config = dict(
    dataset='read English sentences (LibriTTS-R)',
    hidden_act='star_relu',
    qk_norm=False,
    init='lecun_normal',
    eps=1e-08,
    max_steps=13300,
)
Rows from block 8 of a small CTC audio transcriber, named by matrix and row number. Rows with one number belong to one neuron. Each number is 128 + 32 x the weight over its row's rms, rounded and kept within 0 to 255. All counts start at 0. Numbers have three digits each.
After each neuron's rows are labels from the 100 clips, of 14976, where the neuron reaches its highest value: "strongest on" is what is common among them. Only what is clearly more common there than usual is listed. The data: read English sentences (LibriTTS-R).
# fc1: MLP up (model.blocks.8.mlp.fc1.weight, 640x320), inputs 107-213
# fc2: MLP down (model.blocks.8.mlp.fc2.weight, 320x640, transposed), outputs 107-213

fc1.478:129215162125149158184141108138130130137123113139186109169116124110125132154174162050140129158102101191123112132117149091173137150141134095076177071150139120125072106147128114114113119115135091183139168119091111111129142092130163122119134069074159139130162104177071046165145099100191120155104123110163077124135128139116092
fc2.478:168140089098134136096170079192081115159143096081130105114079170155124194117130101101096169106082112094115101157127204065098113126129127158195092129136079096131130095102145079127049106158165199112177111137159125146225071138090100148123132159158087094138173158059140150100164175077103116152169126072139177222087115140125107
strongest on: the word "about"; the word "out"

fc1.212:147154136079143149179110087120116160185119128127204100225140106112138139140173135111086119160089105198153098154076125100139111112136116143138125146139102145144054160129113154147118100123124169197087114155078128158136138135194125120117175123105121159125179091165152129180135136119172080106210118147141117133129168178109145
fc2.212:255146137094106095138132122141147129120117094119155088087141117117112106091143178109192153154165121110144144119117125129096119165155098143173124102163103115107099149172138131141163149152098165131168108137120182116160149182150107143145132138124183131106122058118077158165112128109114114143143121113100138129102225223116114
strongest on: the word "don't"

fc1.441:138120146136186116129113088107141141126112098168147089118110142103139169140147133104118095104134181127125102087129128150098145153124102134143136171142157129152123127153087135096079124063167149112108144128049114182067173148151152067147109097104196080096087078170131137136147145113166121165126145175144095149106146157122128
fc2.441:145126162137199139172106105207119138150078129193085149134138136134111090111126178098134116105102149147091195104092122141192145156121086159189116140088133138101130139130125107133092118112138121094115072164111175156117117191110130185146106180182096151127120091110088092118109108119113149116186128140112172163090140125088094
strongest on: the word "don't"; the word "you"; the word "i"

fc1.30:127110101125116132129095112152139201140139149142102133158174067130178147175149116148134098155107094166209089089152095137085080099168129121058146119150098175165024118147120117109100120139137139077113121172127115120132183109122150087133135148186086147110170148104095079127127107166092174137097093097109105119135128169097105
fc2.30:129096077084111154108124146129106100110180145122146111080144139068124129115162123166160165109170138091137137083115099073082194151136142118149146099169123102140178073111152101151107109156094165096145101089120177122138114195105126117159143131197142070165152142094153150088131109101164126139156118076058116136161096180169150
strongest on: the word "about"

fc1.16:137088132088116099163129064119099106112095117120144138093186151103157061133110119102089099090111135109127149152161137149209101130136151141120164081140117147043149157126155171140088107126146109126071105100136161124130148115142106065092106122097120097150135119117127124102105129081149114126215130058071145149197112131132153
fc2.16:116143113125117123163091079146123129091165102162135190200119127115109141151130102138143134204144103188098122078171122145126159049151149121096132209093136162171100132109151090095125135151114105137179178145106168045098101172142145143127092121128105140041057129081112170075113117146129180067106141094104144132078100153150122
strongest on: the word "that"

fc1.351:136104114170157195181113082133123134097131116109136140152086110108158083099148143104142106113132159181076103074124100136159089154169071120048105147185140159172111087145099112123079103066144108131168226091120142116120151211107093182097180092103192114130179102133151112150140172106112109121156155133138124061172129135139108
fc2.351:110108186125160125125123102125110170097039112130127100123143172134102143087098165127074122129104095096131158189170108084207124167154128077177136142165153097148149126167143137185183106117174134197102071176153107144181091084141162142107132119159138144233135096097053136080158077115078165137115098114134179151211118105137156
strongest on: the word "no"

fc1.365:128139099201151144199070142144190115150155128106195084137143097088123148142162139100162112128137157178132075094049169130188116141132098072120117155118149122131067168135064088180124103101135094093157161128087121152146119154190161134116142109044186079109158087161127070153155177095189129174098190147122102127134164149121120
fc2.365:170144087161119144162179145128143146121116109131152075097144144135180091088172122083044170089151085072107083176163211094083149106130175146150079092160099108106143128127141146122177187187150131121119044106124088127161148096054137157112144070175093092138120121097103170106146133132155158140161135111128129210143108140182053
strongest on: the word "about"

fc1.404:147110219111141120076120127117115113134129152123110132106129111093135095166205163098144156113099134132171095131130097183182077122123145152066143139169071127115126169118173173170115136114114102185096104149177136125129091121096159061106114120086110152150055152146176146109119121142127115082116178095172114139148116118174117
fc2.404:137141136135152099134138128074161085101193157127066064105123107119153162123144121150133125123162133148099107108177187141086172130183123130191124142158129156111088119132146133111134085178128218164171132142132101177175126145212084140111100052099072150119162155127147157107145098070118136143107110148130107074154146106123148
strongest on: the word "the"; the word "room"

fc1.83:151113181151119163182105136062110116111093164103121143132171130070122141087140166111136174091112076128082087155141062125154095169152106149136114136145129168144097164161141143133132144121121066114130113125131119137147160111084195172105128129162121112116111106136151129129121106162142073079148091107090094078126132150189166
fc2.83:124078086097180155095132122191099112124154150163181155094094106108120079157109159186138101111135122139167109143124142124158151123187172161081155133169144094113209099092119097165110191123160097115109120201153136188190100150119201148131137070101160084061159089140078147093146080075100121207168102126153148064085091198110104
strongest on: the word "the"

fc1.261:136144129158129115113128133199141161106127133103106171124166128164137133116092170165139096107089108164134105086152056143121137116149091057078117117133109170110115109063160062109106136113128094140070159118115130107133152146128146108096050181141112120170165116179132113068049117175167103088133132092048139103131151128109176
fc2.261:101184120058122169119178149101109113109152059080144170114117165099108089104087162117126138178130125116127148173098168139157142148138059141128121192153133138149117123100135197164153170127136106094137146141139100178082152109150120078177145066048127145089100163206120177135126126080109071144118158147160115094142123149145135
strongest on: the word "my"; the word "i"; text has "myself"

fc1.630:136146137123136116112145104081112143108131107084185149148128072147119122127114137129107149160077107143162116158169104102110116136113140145104163126146057129089159136175119148147111127136111107097078157087166116118091159123128136097144150088160147147099121105110121114117124090099132070115145127117114069065146090131148158
fc2.630:080196107154196102128152131139152154174080152168066121132180209168179116147094107158130074151170067095056164141138141132187141194149098140109128179136157130087117125082094088128131128177139121145125098138130111158135154072103132161149130106089148117133093100186130128152107161109098125148093109141168100135153106160112096
strongest on: the word "the"

fc1.172:140162181137098111108111116145146210172160108140129112189123077134147185172109145124095188164099080156107068066119116102125054091123105140105119109137112144166106172143105105119123119086098126135099128176155081116096174120084129147128177139143185155114150138109172098149117096159126148156091082115096125155104125133171099
fc2.172:148090125138033139121111107149116130138194134097136120087169130053110131100106153124123083101140125071157131185121112150129128123113127082136120137208127123166150118108179098154083096121148168102173087113166171135112181129152180114161133070122110135149120088102149130112160135092105111144102106106144129148112136137174138
strongest on: the word "about"

fc1.86:145086116117139165143102127139099149149103158117146085142088126111109177166104120145157066175126154131134133073067112104083128140097053099160102158104132135108122118140103136106090097104094167110154126138104139131076102202124139098135080113083125170108169131193141084177099109061167140185140114142151119145195155139124087
fc2.86:192164137161171092189147132147145118133170071092135152105109119125151150113101140138144088097115146135120112093188087131090072109156147183106150148109112118051109123108171115141152109142174133113115044144193141075183097134138162122167186068082123103110079136109116126049189120115083129126072137173132099083048135074196135
strongest on: voice: male

fc1.301:141160203156132054118120097128151203147110145135133119141186102070129114170118175182168142165135126176114134129122153098111139122084112126115121102091132134124123121098164100078146121123125120162171161148044127074128158117133163161130179125161129139154130103135080006138146123116195128169126108148076126103129132183161099
fc2.301:100083131116142146071122130160109186087128108090095149030109113131132179070056165104122136100081093109180153188150090062089128053110081107170143142104174104163118133093114108109149157097113152168183087173174149088163146127131077081128139107124157099152097159102161150185132127113098105158124164192112134146191100129114122
strongest on: the word "and"

fc1.559:135167179085109144139137075192147184132143068132124113213141150080147089120130136096153138121110168139075090076138128117134122175126082133145120152098151220141106091146160112151142100164165091103141170107063126122092152191179144161090152114092155098134087119167160081108113132110163110140177072121130129104122156172158120
fc2.559:163188113170088127157137111091131131094155145137120102117118118125101165104175140098179171139098098109143070139173109117110116178126109125150173121101125129138069102150108138117105115072180174104110175148128113138170054165194097159128144159107157133165161173112126168111158106163121156150141122151095175183134139104051176
strongest on: the word "and"

fc1.488:161163101091122170233082152129123150128144030172135165122107127107143108177070116155098134095130206116172169138097125117095135065108051154099099163182108090140078133121123087147137082093102124094087098118132128164150151123129115063082143054038167112115187108146107113139124149150163100133181156152108151104112136177128125
fc2.488:109113131151093059097175115132140131109167205124120124159186167092144147130106111036172145070173102085162124132172115127146180090160117126127137135092161128120131111096092082103135069116134154168112106106084110106175140102119097155155089122169125082120087141091142118135188131091162127104146172100092134173169118141100178
strongest on: text has "well"

fc1.445:141183122114121075137138085081080128116079082149167116109135111119119077143150164119119134192106056153137140143113123197141094138136142178065115109189160143122144159122149128128160142085147142149113118128131141140128144147119115101090155165080164080081166107109136104133103096125143125144108140155124122090092151158149139
fc2.445:162154172196113131091151164109158097159089177117119156080086165193149115141093142118153093080147156099119151120188184119140184145058107119111106109086122119128170130127134087134159120156063090109103091181104120142093109113084089147174148044112068152109075108174099134183154089072107147114133125174144177148127157097123081
strongest on: the word "the"; the word "in"

fc1.534:142159162063149112097107141157102200200048146137121203218124121130156114102127118183087082188127090180139082113113120128161145153068097105109149151115138140102145086105101157121097106135146132088121131156107118143093100139126157132100172121109116168180166125120155104199121120110162117121116095103133148175095160110165097
fc2.534:100079144096111127095118165137151146157141094078155132121094152080143086155140154110145066115142142062186098129156084155070121149127120111121121086161127136101177175139110148154196111112155158124089110157102124112151124111179165100134087141075141135124157156193102103104156066122133102128110130155146152103170130064148097
strongest on: voice: male

fc1.267:160095128114083170165144102106128152115132156072130186141128141153097125158108123146121119118129097167102133158118102111131062131172112156105121132147086112166120149150126138108117177103142148075116102160153145131149179183127150204130113096142100204102110106085097077140138134141129115144178098161114127075132131155152079
fc2.267:135139104152144152114099126089120103093140124150154131162086123081124035154127152150198132149136109172145134124144143149138141148164168181077152125137149112165167129147134157127159110130125081087108168139165124108166052113095171130172133151160186084157141105129115109109164154115130077156084087140171156081125127130138115
strongest on: the word "the"

fc1.200:142114135137185157150125036094117176115099140156120165118151058149123104139178101150118141121112160121122120112094139100125110109156128109123169114110122149110130136132147101129141105103095124118094097112103096099174143094102060114085129081136150136115098078103138178124070134170177118079098164110132141195120181122157165
fc2.200:119101125148039028109150145115097094123134159092081105188069164093089103106103164172183148122119120111065154081176146103151157127108163130097110115147136126128142128133136109140165166112100179109142134181131098194149134103188159070149152107084115163146171144158134104110107163135084097138069107132131149065137133134147082
strongest on: voice: male

fc1.511:197137139109191119230055135112131119165145096160145153120149121111158194127135148120118175161127109176111072121089117221155128153090123109089111099160097137146117140145135072125171163156112105128154116084116109129156179125145119112083100130106161112136178107157122099118097076136175110053134132144135124127068106129148094
fc2.511:189115116107063145102143158083151158130123182090168166093119143183154108092099078107192130124175131126130139098149092070117115176125135117133151104082113124101131087124130128141174157140171140171103129137177132141122173090181100155154074155060126112120119091113142160106155120154099151168125121154172122156141133141086101
strongest on: the word "the"

fc1.145:144165104138138099170145132123107136116119118183192122143136151106149090155151164128139169109146151133095128112144107185086188123154115155121101131147137190116145100123097068142092125169153105127148115125124142055108064145062094139112083141159191118136129085108109118104137104137112125116163173081135116118099120163104079
fc2.145:111135098105137120129147158144139103119134078087173075105099085096109137124118179112120134060148122103109165102113160161086134157092129143092154133146171114158082158159124070128139090115161127152143183087116126100147188149108080080150176082100148111105102152102089125145172085139098119193159153142097138161155080147141149
strongest on: text has "fellow"

fc1.512:117108135150155118180144059161127162139120160100163121154148132118133127122129126142176168159122143171099071151135143068118128234126119095121135129135140134128148079119098088136056145146167096160128103155064118135079167141178127147071195135137138159102147088164110098119124076142204103123105102133117115095095129156106186
fc2.512:060094158196119075123127121199148110135157160106150094184108137106103173105064117086135122151169098098154142153192114164128165129127146105151122125123168127120160133156176081077166112126208162150155126092199145130154175104153140166091111142111127095145097087143145141096160154126139110093137103059138101153139092121199121
strongest on: the word "the"; the word "at"

fc1.444:146175114139191103179072113117147170133081181114142135096120087076140133127150082152081083183137093146120093108158138100099092130177127106101159135125165132107119103093087162126115133144136109110125105114112125142094095134129202138149105093121073118140136083144101149132124136115166129153210174160108103103169141130106126
fc2.444:125135142101137151096148169109190115179123108087100090171134150075129143137153129065175103100127161137135131132166109152140116152139153173167119084072112172181112136140128147138137211130124116073082148167156113103125117117185128119137182106171126104122116163170138167114182147125117140112080059162136123122148152120149109
strongest on: the word "that"

fc1.354:122150145162165133111077150151134207118048167157128143119101097115120147130120149131074076180108054140168109073081158117145069155115150175076145126179118153124106125134092137135119110115115150209095097132133077115070135096069113097099140161166120048118068123114159154133098118135104166136122119092132116131172124140191114
fc2.354:158110110174141141117118077157146142133107186122082088064067142150116138064148103117120125151120107140101135153133126159083114140109115166204110080164122142120159123132179104076132142086141133109180175116189127159134115173135113134134053104207118146067129136114138145142130140130122096122123100153125152149149194133154073
strongest on: the word "that"