config = dict(
    model='CTC audio transcriber',
    dataset='read English sentences (LibriTTS-R)',
    train_examples=15625,
    noise_aug=0.002,
    input='waveform_16khz',
    tokenizer='char',
    vocab_size=32,
    arch='transformer',
    norm='layernorm',
    norm_position='pre',
    activation='star_relu',
    mlp_ratio=2,
    head_dim=64,
    fused_qkv=False,
    bias='all',
    qk_norm=False,
    parallel_block=True,
    inner_norm=False,
    wave_strides=[5, 4, 4, 2],
    subsampling=2,
    layers=12,
    width=320,
    positions='rope',
    init='lecun_normal',
    residual_init='zero_last',
    optimizer='cautious_adamw',
    lr=0.0014,
    beta1=0.9,
    beta2=0.999,
    eps=1e-08,
    grad_clip=0.5,
    steps=13300,
    batch_size=64,
    epochs=54.5,
    lr_schedule='cosine',
    final_lr_fraction=0.01,
    warmup_steps=660,
    weight_decay=0.1,
)
Rows from block 8 of a small CTC audio transcriber, named by matrix and row number. Rows with one number belong to one neuron. Each number is 128 + 24 x the weight over its row's rms, rounded and kept within 0 to 255. All counts start at 0. Numbers have three digits each.
Before each neuron's rows are labels from the 100 clips, of 14976, where the neuron reaches its highest value: "loudest" is the band of the loudest frequency at the time of the peak. Only what is clearly more common there than usual is listed. The data: read English sentences (LibriTTS-R). In brackets: how many of the 100.
# fc1: MLP up (model.blocks.8.mlp.fc1.weight, 640x320), inputs 0-106
# fc2: MLP down (model.blocks.8.mlp.fc2.weight, 320x640, transposed), outputs 0-106

loudest: 2000 to 4000 Hz (37)
fc1.42:117121170142090134117148103118146104105110098116070135140139100140134134088131131107136096151182142115104108119163126111126112142117149197136158156138150160161163131166118082102150139135149148131094139119129109116106114101158117146111138124146121154159175131125090124137163113097124111117090131158091142123110118119142095
fc2.42:118128114127097174165136123112164128145150141094177102122137111140153141183142103177136110116129093117131133103112121115129106122161118101146102099123108097142153109081126113147127100127138107127167131151170167169178143147108135107138129129174166078120122138125162140110137166097112091119137064134096140113146151137081165

loudest: 250 to 500 Hz (40)
fc1.615:111160165168110100145138124134083120126119142105168119165122159127152103149120115105120122134155160140147135130127134116144118091145108094136110118158116114098100132097095157124093122116125134094185102040106169085131123133122099141141111175161126113119122165102136118137129094153113128100142105101104139179131151144141123
fc2.615:125072124114089097125153152136168148136174159085179129125160136127101147138120148121128119148144121122141057127104175166105101123166107166127145120122109166159095147119141098147130130089067111089131074128140112140134134124111152131129131111154103144179155148111117153138125107095184097158138088136108136085124112131108157

loudest: 500 to 1000 Hz (27)
fc1.231:104143152172143126128136094158146148110080125114132119118157092150086159117115124131133146119106138157120137114122111074123124140137121139123132177124161126111120176074153105166135126134104059107107129122140138136120136109118155117139144130157071109120108124114153118138144073129103121153087119117137147116153174120109104
fc2.231:127138085108131133108121161121136129131113155119134145138149110091124138122092138169130114163141147152118126116083119130096172116087137138141147108165141125187142122185109089123112119171144152155158093095143109153139113134150078113132077139136177084139137117128077168160085169124148159125119123128125158125108117102170180

loudest: 250 to 500 Hz (40)
fc1.433:119151134157150165116087144131132095114141142112158090147139106160139144115112105124122154166091118132114174093138142154139142109129139132121125137157134144108111152146125135131137140124150136147138094160153155117109102111166169144161113079156120106122126164101132101127139098142143162142113161069113144126177136099180144
fc2.433:104109102122128133152192136154147132118130129092129079110183136090132139147132135110118162125118118121086174125132153148126109107134112080115161138185142129118141147138132132154108120124125114131128129124071148163150144143106086180080104104116143167144130134103149104176154140114128143116168090169133148165104170176136105

loudest: 500 to 1000 Hz (33)
fc1.588:122145162172071110151138119111113106155103102137156101090117104153162135075141068155132161157142121125140189108114149134121090144135111131103133123154134155120104106155088114160130146147118136143154118125164151114085121145082145083123118177124101096132111136105101132129120147140144129156110134148150177130114115095130153
fc2.588:126113119113130164130151112138131176089136178155135121127165158148114098122092169137139104145125132124103090117106166142130132129170108101132163132130097118150131133135156126130136126174109157104160106084149094124094136155172123111133136121129109110106113127105136137156103120165140122155108124133149142132114149124137146

loudest: 250 to 500 Hz (47)
fc1.46:177162104145118148172122151129136119113124113137109121122146115092115161165066105104093167088122156146122128096100151127132172131115127120101122141188121143118140150122117125130092106137100097107100118109147189102136135069109144120093149106126095093163106117108143123129159178102106090126140085168136127097104160161139152
fc2.46:135104121113131083096120126107110121116116132104144114148105164119142114095164135124131131117170137096102123123151119106125135132182136157090093140107121164113092131116123125140117099148132157142143123154116119187116159163117073148168151112142154120110099143109124094132133085141155127123111162130160128132151125113117043

loudest: 2000 to 4000 Hz (65)
fc1.513:170161129131128138148138125172166133103108111167144158127169134114163134146097118156132149140152153112131114125119141130140118143155187130113136136121135111131102164145121118115111163132085090084166134131153138071157101095112145117102123146115092078130120134077146162145168133106119133128128106132162162068148114130131148
fc2.513:138108159119144102132174099159080178157112135134105123108155104091108159144121130128101146115102132161104155117108129128130093116125063109164170146115154143137107127125134160105126104123112139102123128113122149150145113116136084115144112090123118121121148091090099139110149118116108116104104122086173094141121139108133127

loudest: 2000 to 4000 Hz (35)
fc1.311:115129136136157070126127085134137133102089121169140177166150136147147143099091139114118136148142119139088151132183145077112115129156150111132120116150124146176118154156153165144145099165091100102164121126159114115159106101122131136133150183106123107101114127121111125092131128130122140148149150115120164070173120147137122
fc2.311:135089131152150139114174131156120146145128093109137125132148119107142171114121158099141127086124157152105126173129147154156153123135112141147143111113167118107114156130122154107107080145141100092138129098081117155141096118161134092109162113078132093145114116110085098117118113141132105079124124115109133149124125141132134

loudest: 250 to 500 Hz (39)
fc1.544:144136145123152126109124154144127116156103115104152119136086158139142097136117155136133118147114148118107115099120101126141081160112145129133156145126122097124130140110108143137148140102146134119148105125136138104091118085172141166109098162133139127122161158124142122110133132127150114135098097185135149142123132117141133
fc2.544:162122117122119133135148141120102114173128122112155158121154130112128173101138151142087102122111143127098057102149120129123117130128061132143174101098113120153142161089100117137157139112141135103153156118115130083133140121150122153139111133121120150146177090128131121130092118157134143134147104136159135101116129111086102

loudest: 2000 to 4000 Hz (32)
fc1.77:169161135146144187146136153126150126156140107150146128099142121122152132126101117097123092139092122133097135148133161126100131103132135139126113120144100078130112159093111125104099162169121134143133165105166110101173120098106098070102119133193132139101109111144098185146141108132110105144158134090083134123114102113141159
fc2.77:152095144153106076125146158115154121103143131123152182153128162122119107118184133115156132133168146144123112096141128103104130110115117164145106100132127139110171161161135091138154166111128112100110143110102079110148119148132157155133163049124139103126110131167140147145089124120132116092167119125111121133142116139134105

loudest: 250 to 500 Hz (46)
fc1.413:118120154141062134133097123146137143138127143165093180126167091136131145162120065101114151117125106158147141107150155156137135108135095084158174126139107105086128163148124112203127141141119122087085109096131117160140116120154133176117154120130113117097116156119118140106145125130123150127085130117136129137166152150176135
fc2.413:151145132101170154136163119124103112103139102108091112086107151128119114149163144147162125137115156127103113140110120085141118154148139104134145114117159136169118134105096118086127135109158107121138134127148186111125096148144128110181108120089161153124144166128161120141118112122097136119161089129143116138118080094118090

loudest: 500 to 1000 Hz (37)
fc1.80:138167135126134080156125087143135147154106144160105131137082093153156094143170092144158166122121119105165112143107146146125142133130088149113072180139133079111147133113073166140102150122094126135101178117090147144088143143109122151110120112140103130113154106120102123159117154168121153118094114171132155143159118118146145
fc2.80:123133103127131147095159104142097090163103160118104120131136114113129146143101149123146131162114138118139151135051145110143111116139124092123115126143107123074097110139134155130142119182129145074177155186129085117145103112157151129142145113173125170093118149131103105100126138153135148110166154117106169129105121139086123

loudest: 2000 to 4000 Hz (51)
fc1.47:151174126131128156136117125116097106132097112126133161122141095108127151127113130187119210115141105104125120123117112155100149149127156153178168150155104138099148155143088103184119103115125147098175150116107120119078143160112141141087163128125106134110145114151121130131139126159116187113119115103134154103124101129136092
fc2.47:144130114132143156087121121182133150119119083128113111109103130133134111144112118125129135148038152128175087096130129113133139123094149108132110074161123141134156129089118090093123137142121117126137136130140149113090108102104155098152143146165109178149106136087139131109117150131149138175113108141195125146066130115109112

loudest: 500 to 1000 Hz (48)
fc1.279:147146142141111111192123110126168091117130073116076190121128117103135147121093130079145099092155102101105115137156152105116146163105179167093105184121105133115128197154113133105105089140120125132140102106155141090111160130124132136135111167122114089114133132122140138140115120090130141097141145167103148139113119082114129
fc2.279:155130099145140145092129102137147120138108144100132128153152105135098145145120087146116121112102160096141116130099099101154129098114165181113103153090128131126131134131143138144158122191092150132129125116132107151129081141126095094123123161160084151118149093094176127124124107116133166142173153139161112163068148145081142

loudest: 250 to 500 Hz (39)
fc1.456:128132099131123129116133132142097130129124132138106173117146170090131092118125135101126128108162122110080116178112124127117118150130107198130109096155106133138122138124135168143147125122122094113144153114113156118160133137074107149119118135124122100121115169149150136127144132098113128133143130109141166173140098144134132
fc2.456:165072123107116092117127082128106089105129114126114161128108114135128100125153102114125148143140121134139140128123102137142118108111161144100146131057168149091101115151115086146081129154149104138092109072109111137108128146113196094166108118128126101180097107088164121077093144112114152110143120125137127126143160095184107

loudest: 500 to 1000 Hz (35)
fc1.154:144143139131135164138074128140143112143126104149108118114097126123141119136098129153111121161123120134132092113140121092102153144148136122129128126111104176131145153110126128083122144131123104108161117131110099100149140154113161146149108154110086079076131153127140134111123157091128139125162138191121167158164155112130123
fc2.154:120107169122139174101118121128138121177171140110100092167094093094119129125178170161133117096128150079147141085115093111102102141125116090090158121140158163147131125137111109099101099135124123151116137110077111125109123116124094144127150126127121136131134140102149134137153157119100159105120143173094124152129191126106150

loudest: 2000 to 4000 Hz (87)
fc1.563:169137176193139139096114121098096127128120175113145128181139093115130139138136098130132142155136082107136123129110092123088116103100167136138085156160105146148128163150128131100147164125122180083155122107099110134134144092114148121084150172162120141135098157113138131140139105175115099120160137135070153108173130141162147
fc2.563:146112081162164143113142134171088155115145108191130163119146168143157104100164138143139156132112078112117132117145136111132092093127130149115153103123113132106133130138136145129103137106109143144125153151112133145111122135122118110150137148095181116123115142155080107100107185145129092168122154071135166118146091089150161

loudest: 250 to 500 Hz (33)
fc1.133:102195133142185115133150123099148141078124154113146123198132119173117128162066114094107109158128128106106113146131138066108130131113114090123133142151065099148117146111130144124129152099149130137123083138123152148144123106176114163098133161120117126144146172118165131141169114120106127139116153152116130142143126099140120
fc2.133:124129151119118156126134116206109144106111148115085121137132144140098130148123136139134123097127119117111066146110138140103117135129112162098127111107108167132140143111155144134134069121158079119178153093128133130056140123116126113165146111133083130122099092093122122131127188109106111126136146138135151156143147099152129

loudest: 500 to 1000 Hz (33)
fc1.379:162155105168104141152144119150141101151108064170123125103102141133176135121113132115178152128149140135115146174105135130139158170129127128134109129137117105148111141115144125145131109133103107084112114091121114095112103148074146155127129143130074113105106146121145154141167087134120131155110108112136159149110134120114090
fc2.379:107122120121099140095095156159156132107145137127055119129135107145128126112105140199148069109114084132124102129092094157118136148102155086123136151131104147149140122125125060136124134181091140204124144077136125133111126145179101106156100172163151134136125100151089152147097150138151128138119183127148151105112137105122143

loudest: 500 to 1000 Hz (44)
fc1.235:124150097115138140142113087132157139123124138142107129122127126090087117139163130137143109116122120097112135188138132130095107142158098144085103161115148155144103134099105125102132099153109110118117138111135143147137180124155115172133137150100113136131149151142182107059144092134104138134106119140146162142159116082119101
fc2.235:109158127133134126138152131167158165131165092123134108079160157149110133161086131172121129138128140126123144136113152125140118128144129123119163082165115148114117142130133164089103150153100154149185151132118140101145130127142101106118103163133164126135106108154148153123104146134163142115130084128139134129107103123137159

loudest: 250 to 500 Hz (50)
fc1.324:096129089189108156177148135140148116150122151135157138097099140160148114120164131126136163126136103087124184116121131110100137117104102097142124147165132114189080131109078187139088125106125120150133099115094129119132142127106090151136149115087090106093107190140145183152116122167120151117099158137148132143137143112141123
fc2.324:113108136115089118116066175148134133166140136094105119114107131130125135144128184100102148132096131144138097099128135150103108136109092117114172141161102173130119103118110108132182105183155117125123124121145096125087079110135168134089088144170084130142118082126119099109132124099117176113099141119134145139098141156113144

loudest: 500 to 1000 Hz (27)
fc1.489:122139155164107102132077134121131085165097127088118106122129137146088156113159145162146159171143114125127095095083153119121132128142101115093100124102127116091116132106109113129096118160128144112150112084126156078088106134132154093166128139178123169127093138088125151140137133108102129123133133127137138141170115136090113
fc2.489:134164109118107167079143114133108136077144128164130120135105106128124132111120122176121150125136119123153119094127131149111132138137151164138104128153146112145123105153138087126102140161193142133128152136110142149130105145170083111125121099087123102129150098110103122153139113107174089172097158143160124113114129139164106

loudest: 4000 to 8000 Hz (62)
fc1.565:092143192119097106127138134109101107122109162128119115138109138136144059130151101123088071135146125101114102138109152133136115142120149164092115142130120140187157123099116105141144089144121117119132120137180175126175147101121116070079131094163124126130150123184126067130141132137175137126079106109134129133112118098066153
fc2.565:136065139152133133141139109148132132167138084130115166111176100110142124130106189152141105135144119157153162164130128108085131128126139141135126127146150121127139130143132122119100097131120129139146120157093092148130126071143132105154134135106104110085158098119124130098134098148079178137159138090134083108144134119138174

loudest: 2000 to 4000 Hz (42)
fc1.166:141148186135136125175109141118098150147116130100146088114156157122137112131150108132164176154093119136127132133139079127119130135126145124177111135137109135124142144125110103094150116134132078114133098117100107149137156089130128084121108174147104159149109101091120213114121149136072129132154136179106149147149140110144133
fc2.166:117187121154122112083094125128127132144136092133148147138125092131086121112104087161114141097140098145150181101137153170128129142143115105123090139162091149101115154140147122183106103135108123117138157077117132172096084163110126154134128138134175136105180152148147092140115125138165125113081136101107146116137151119166114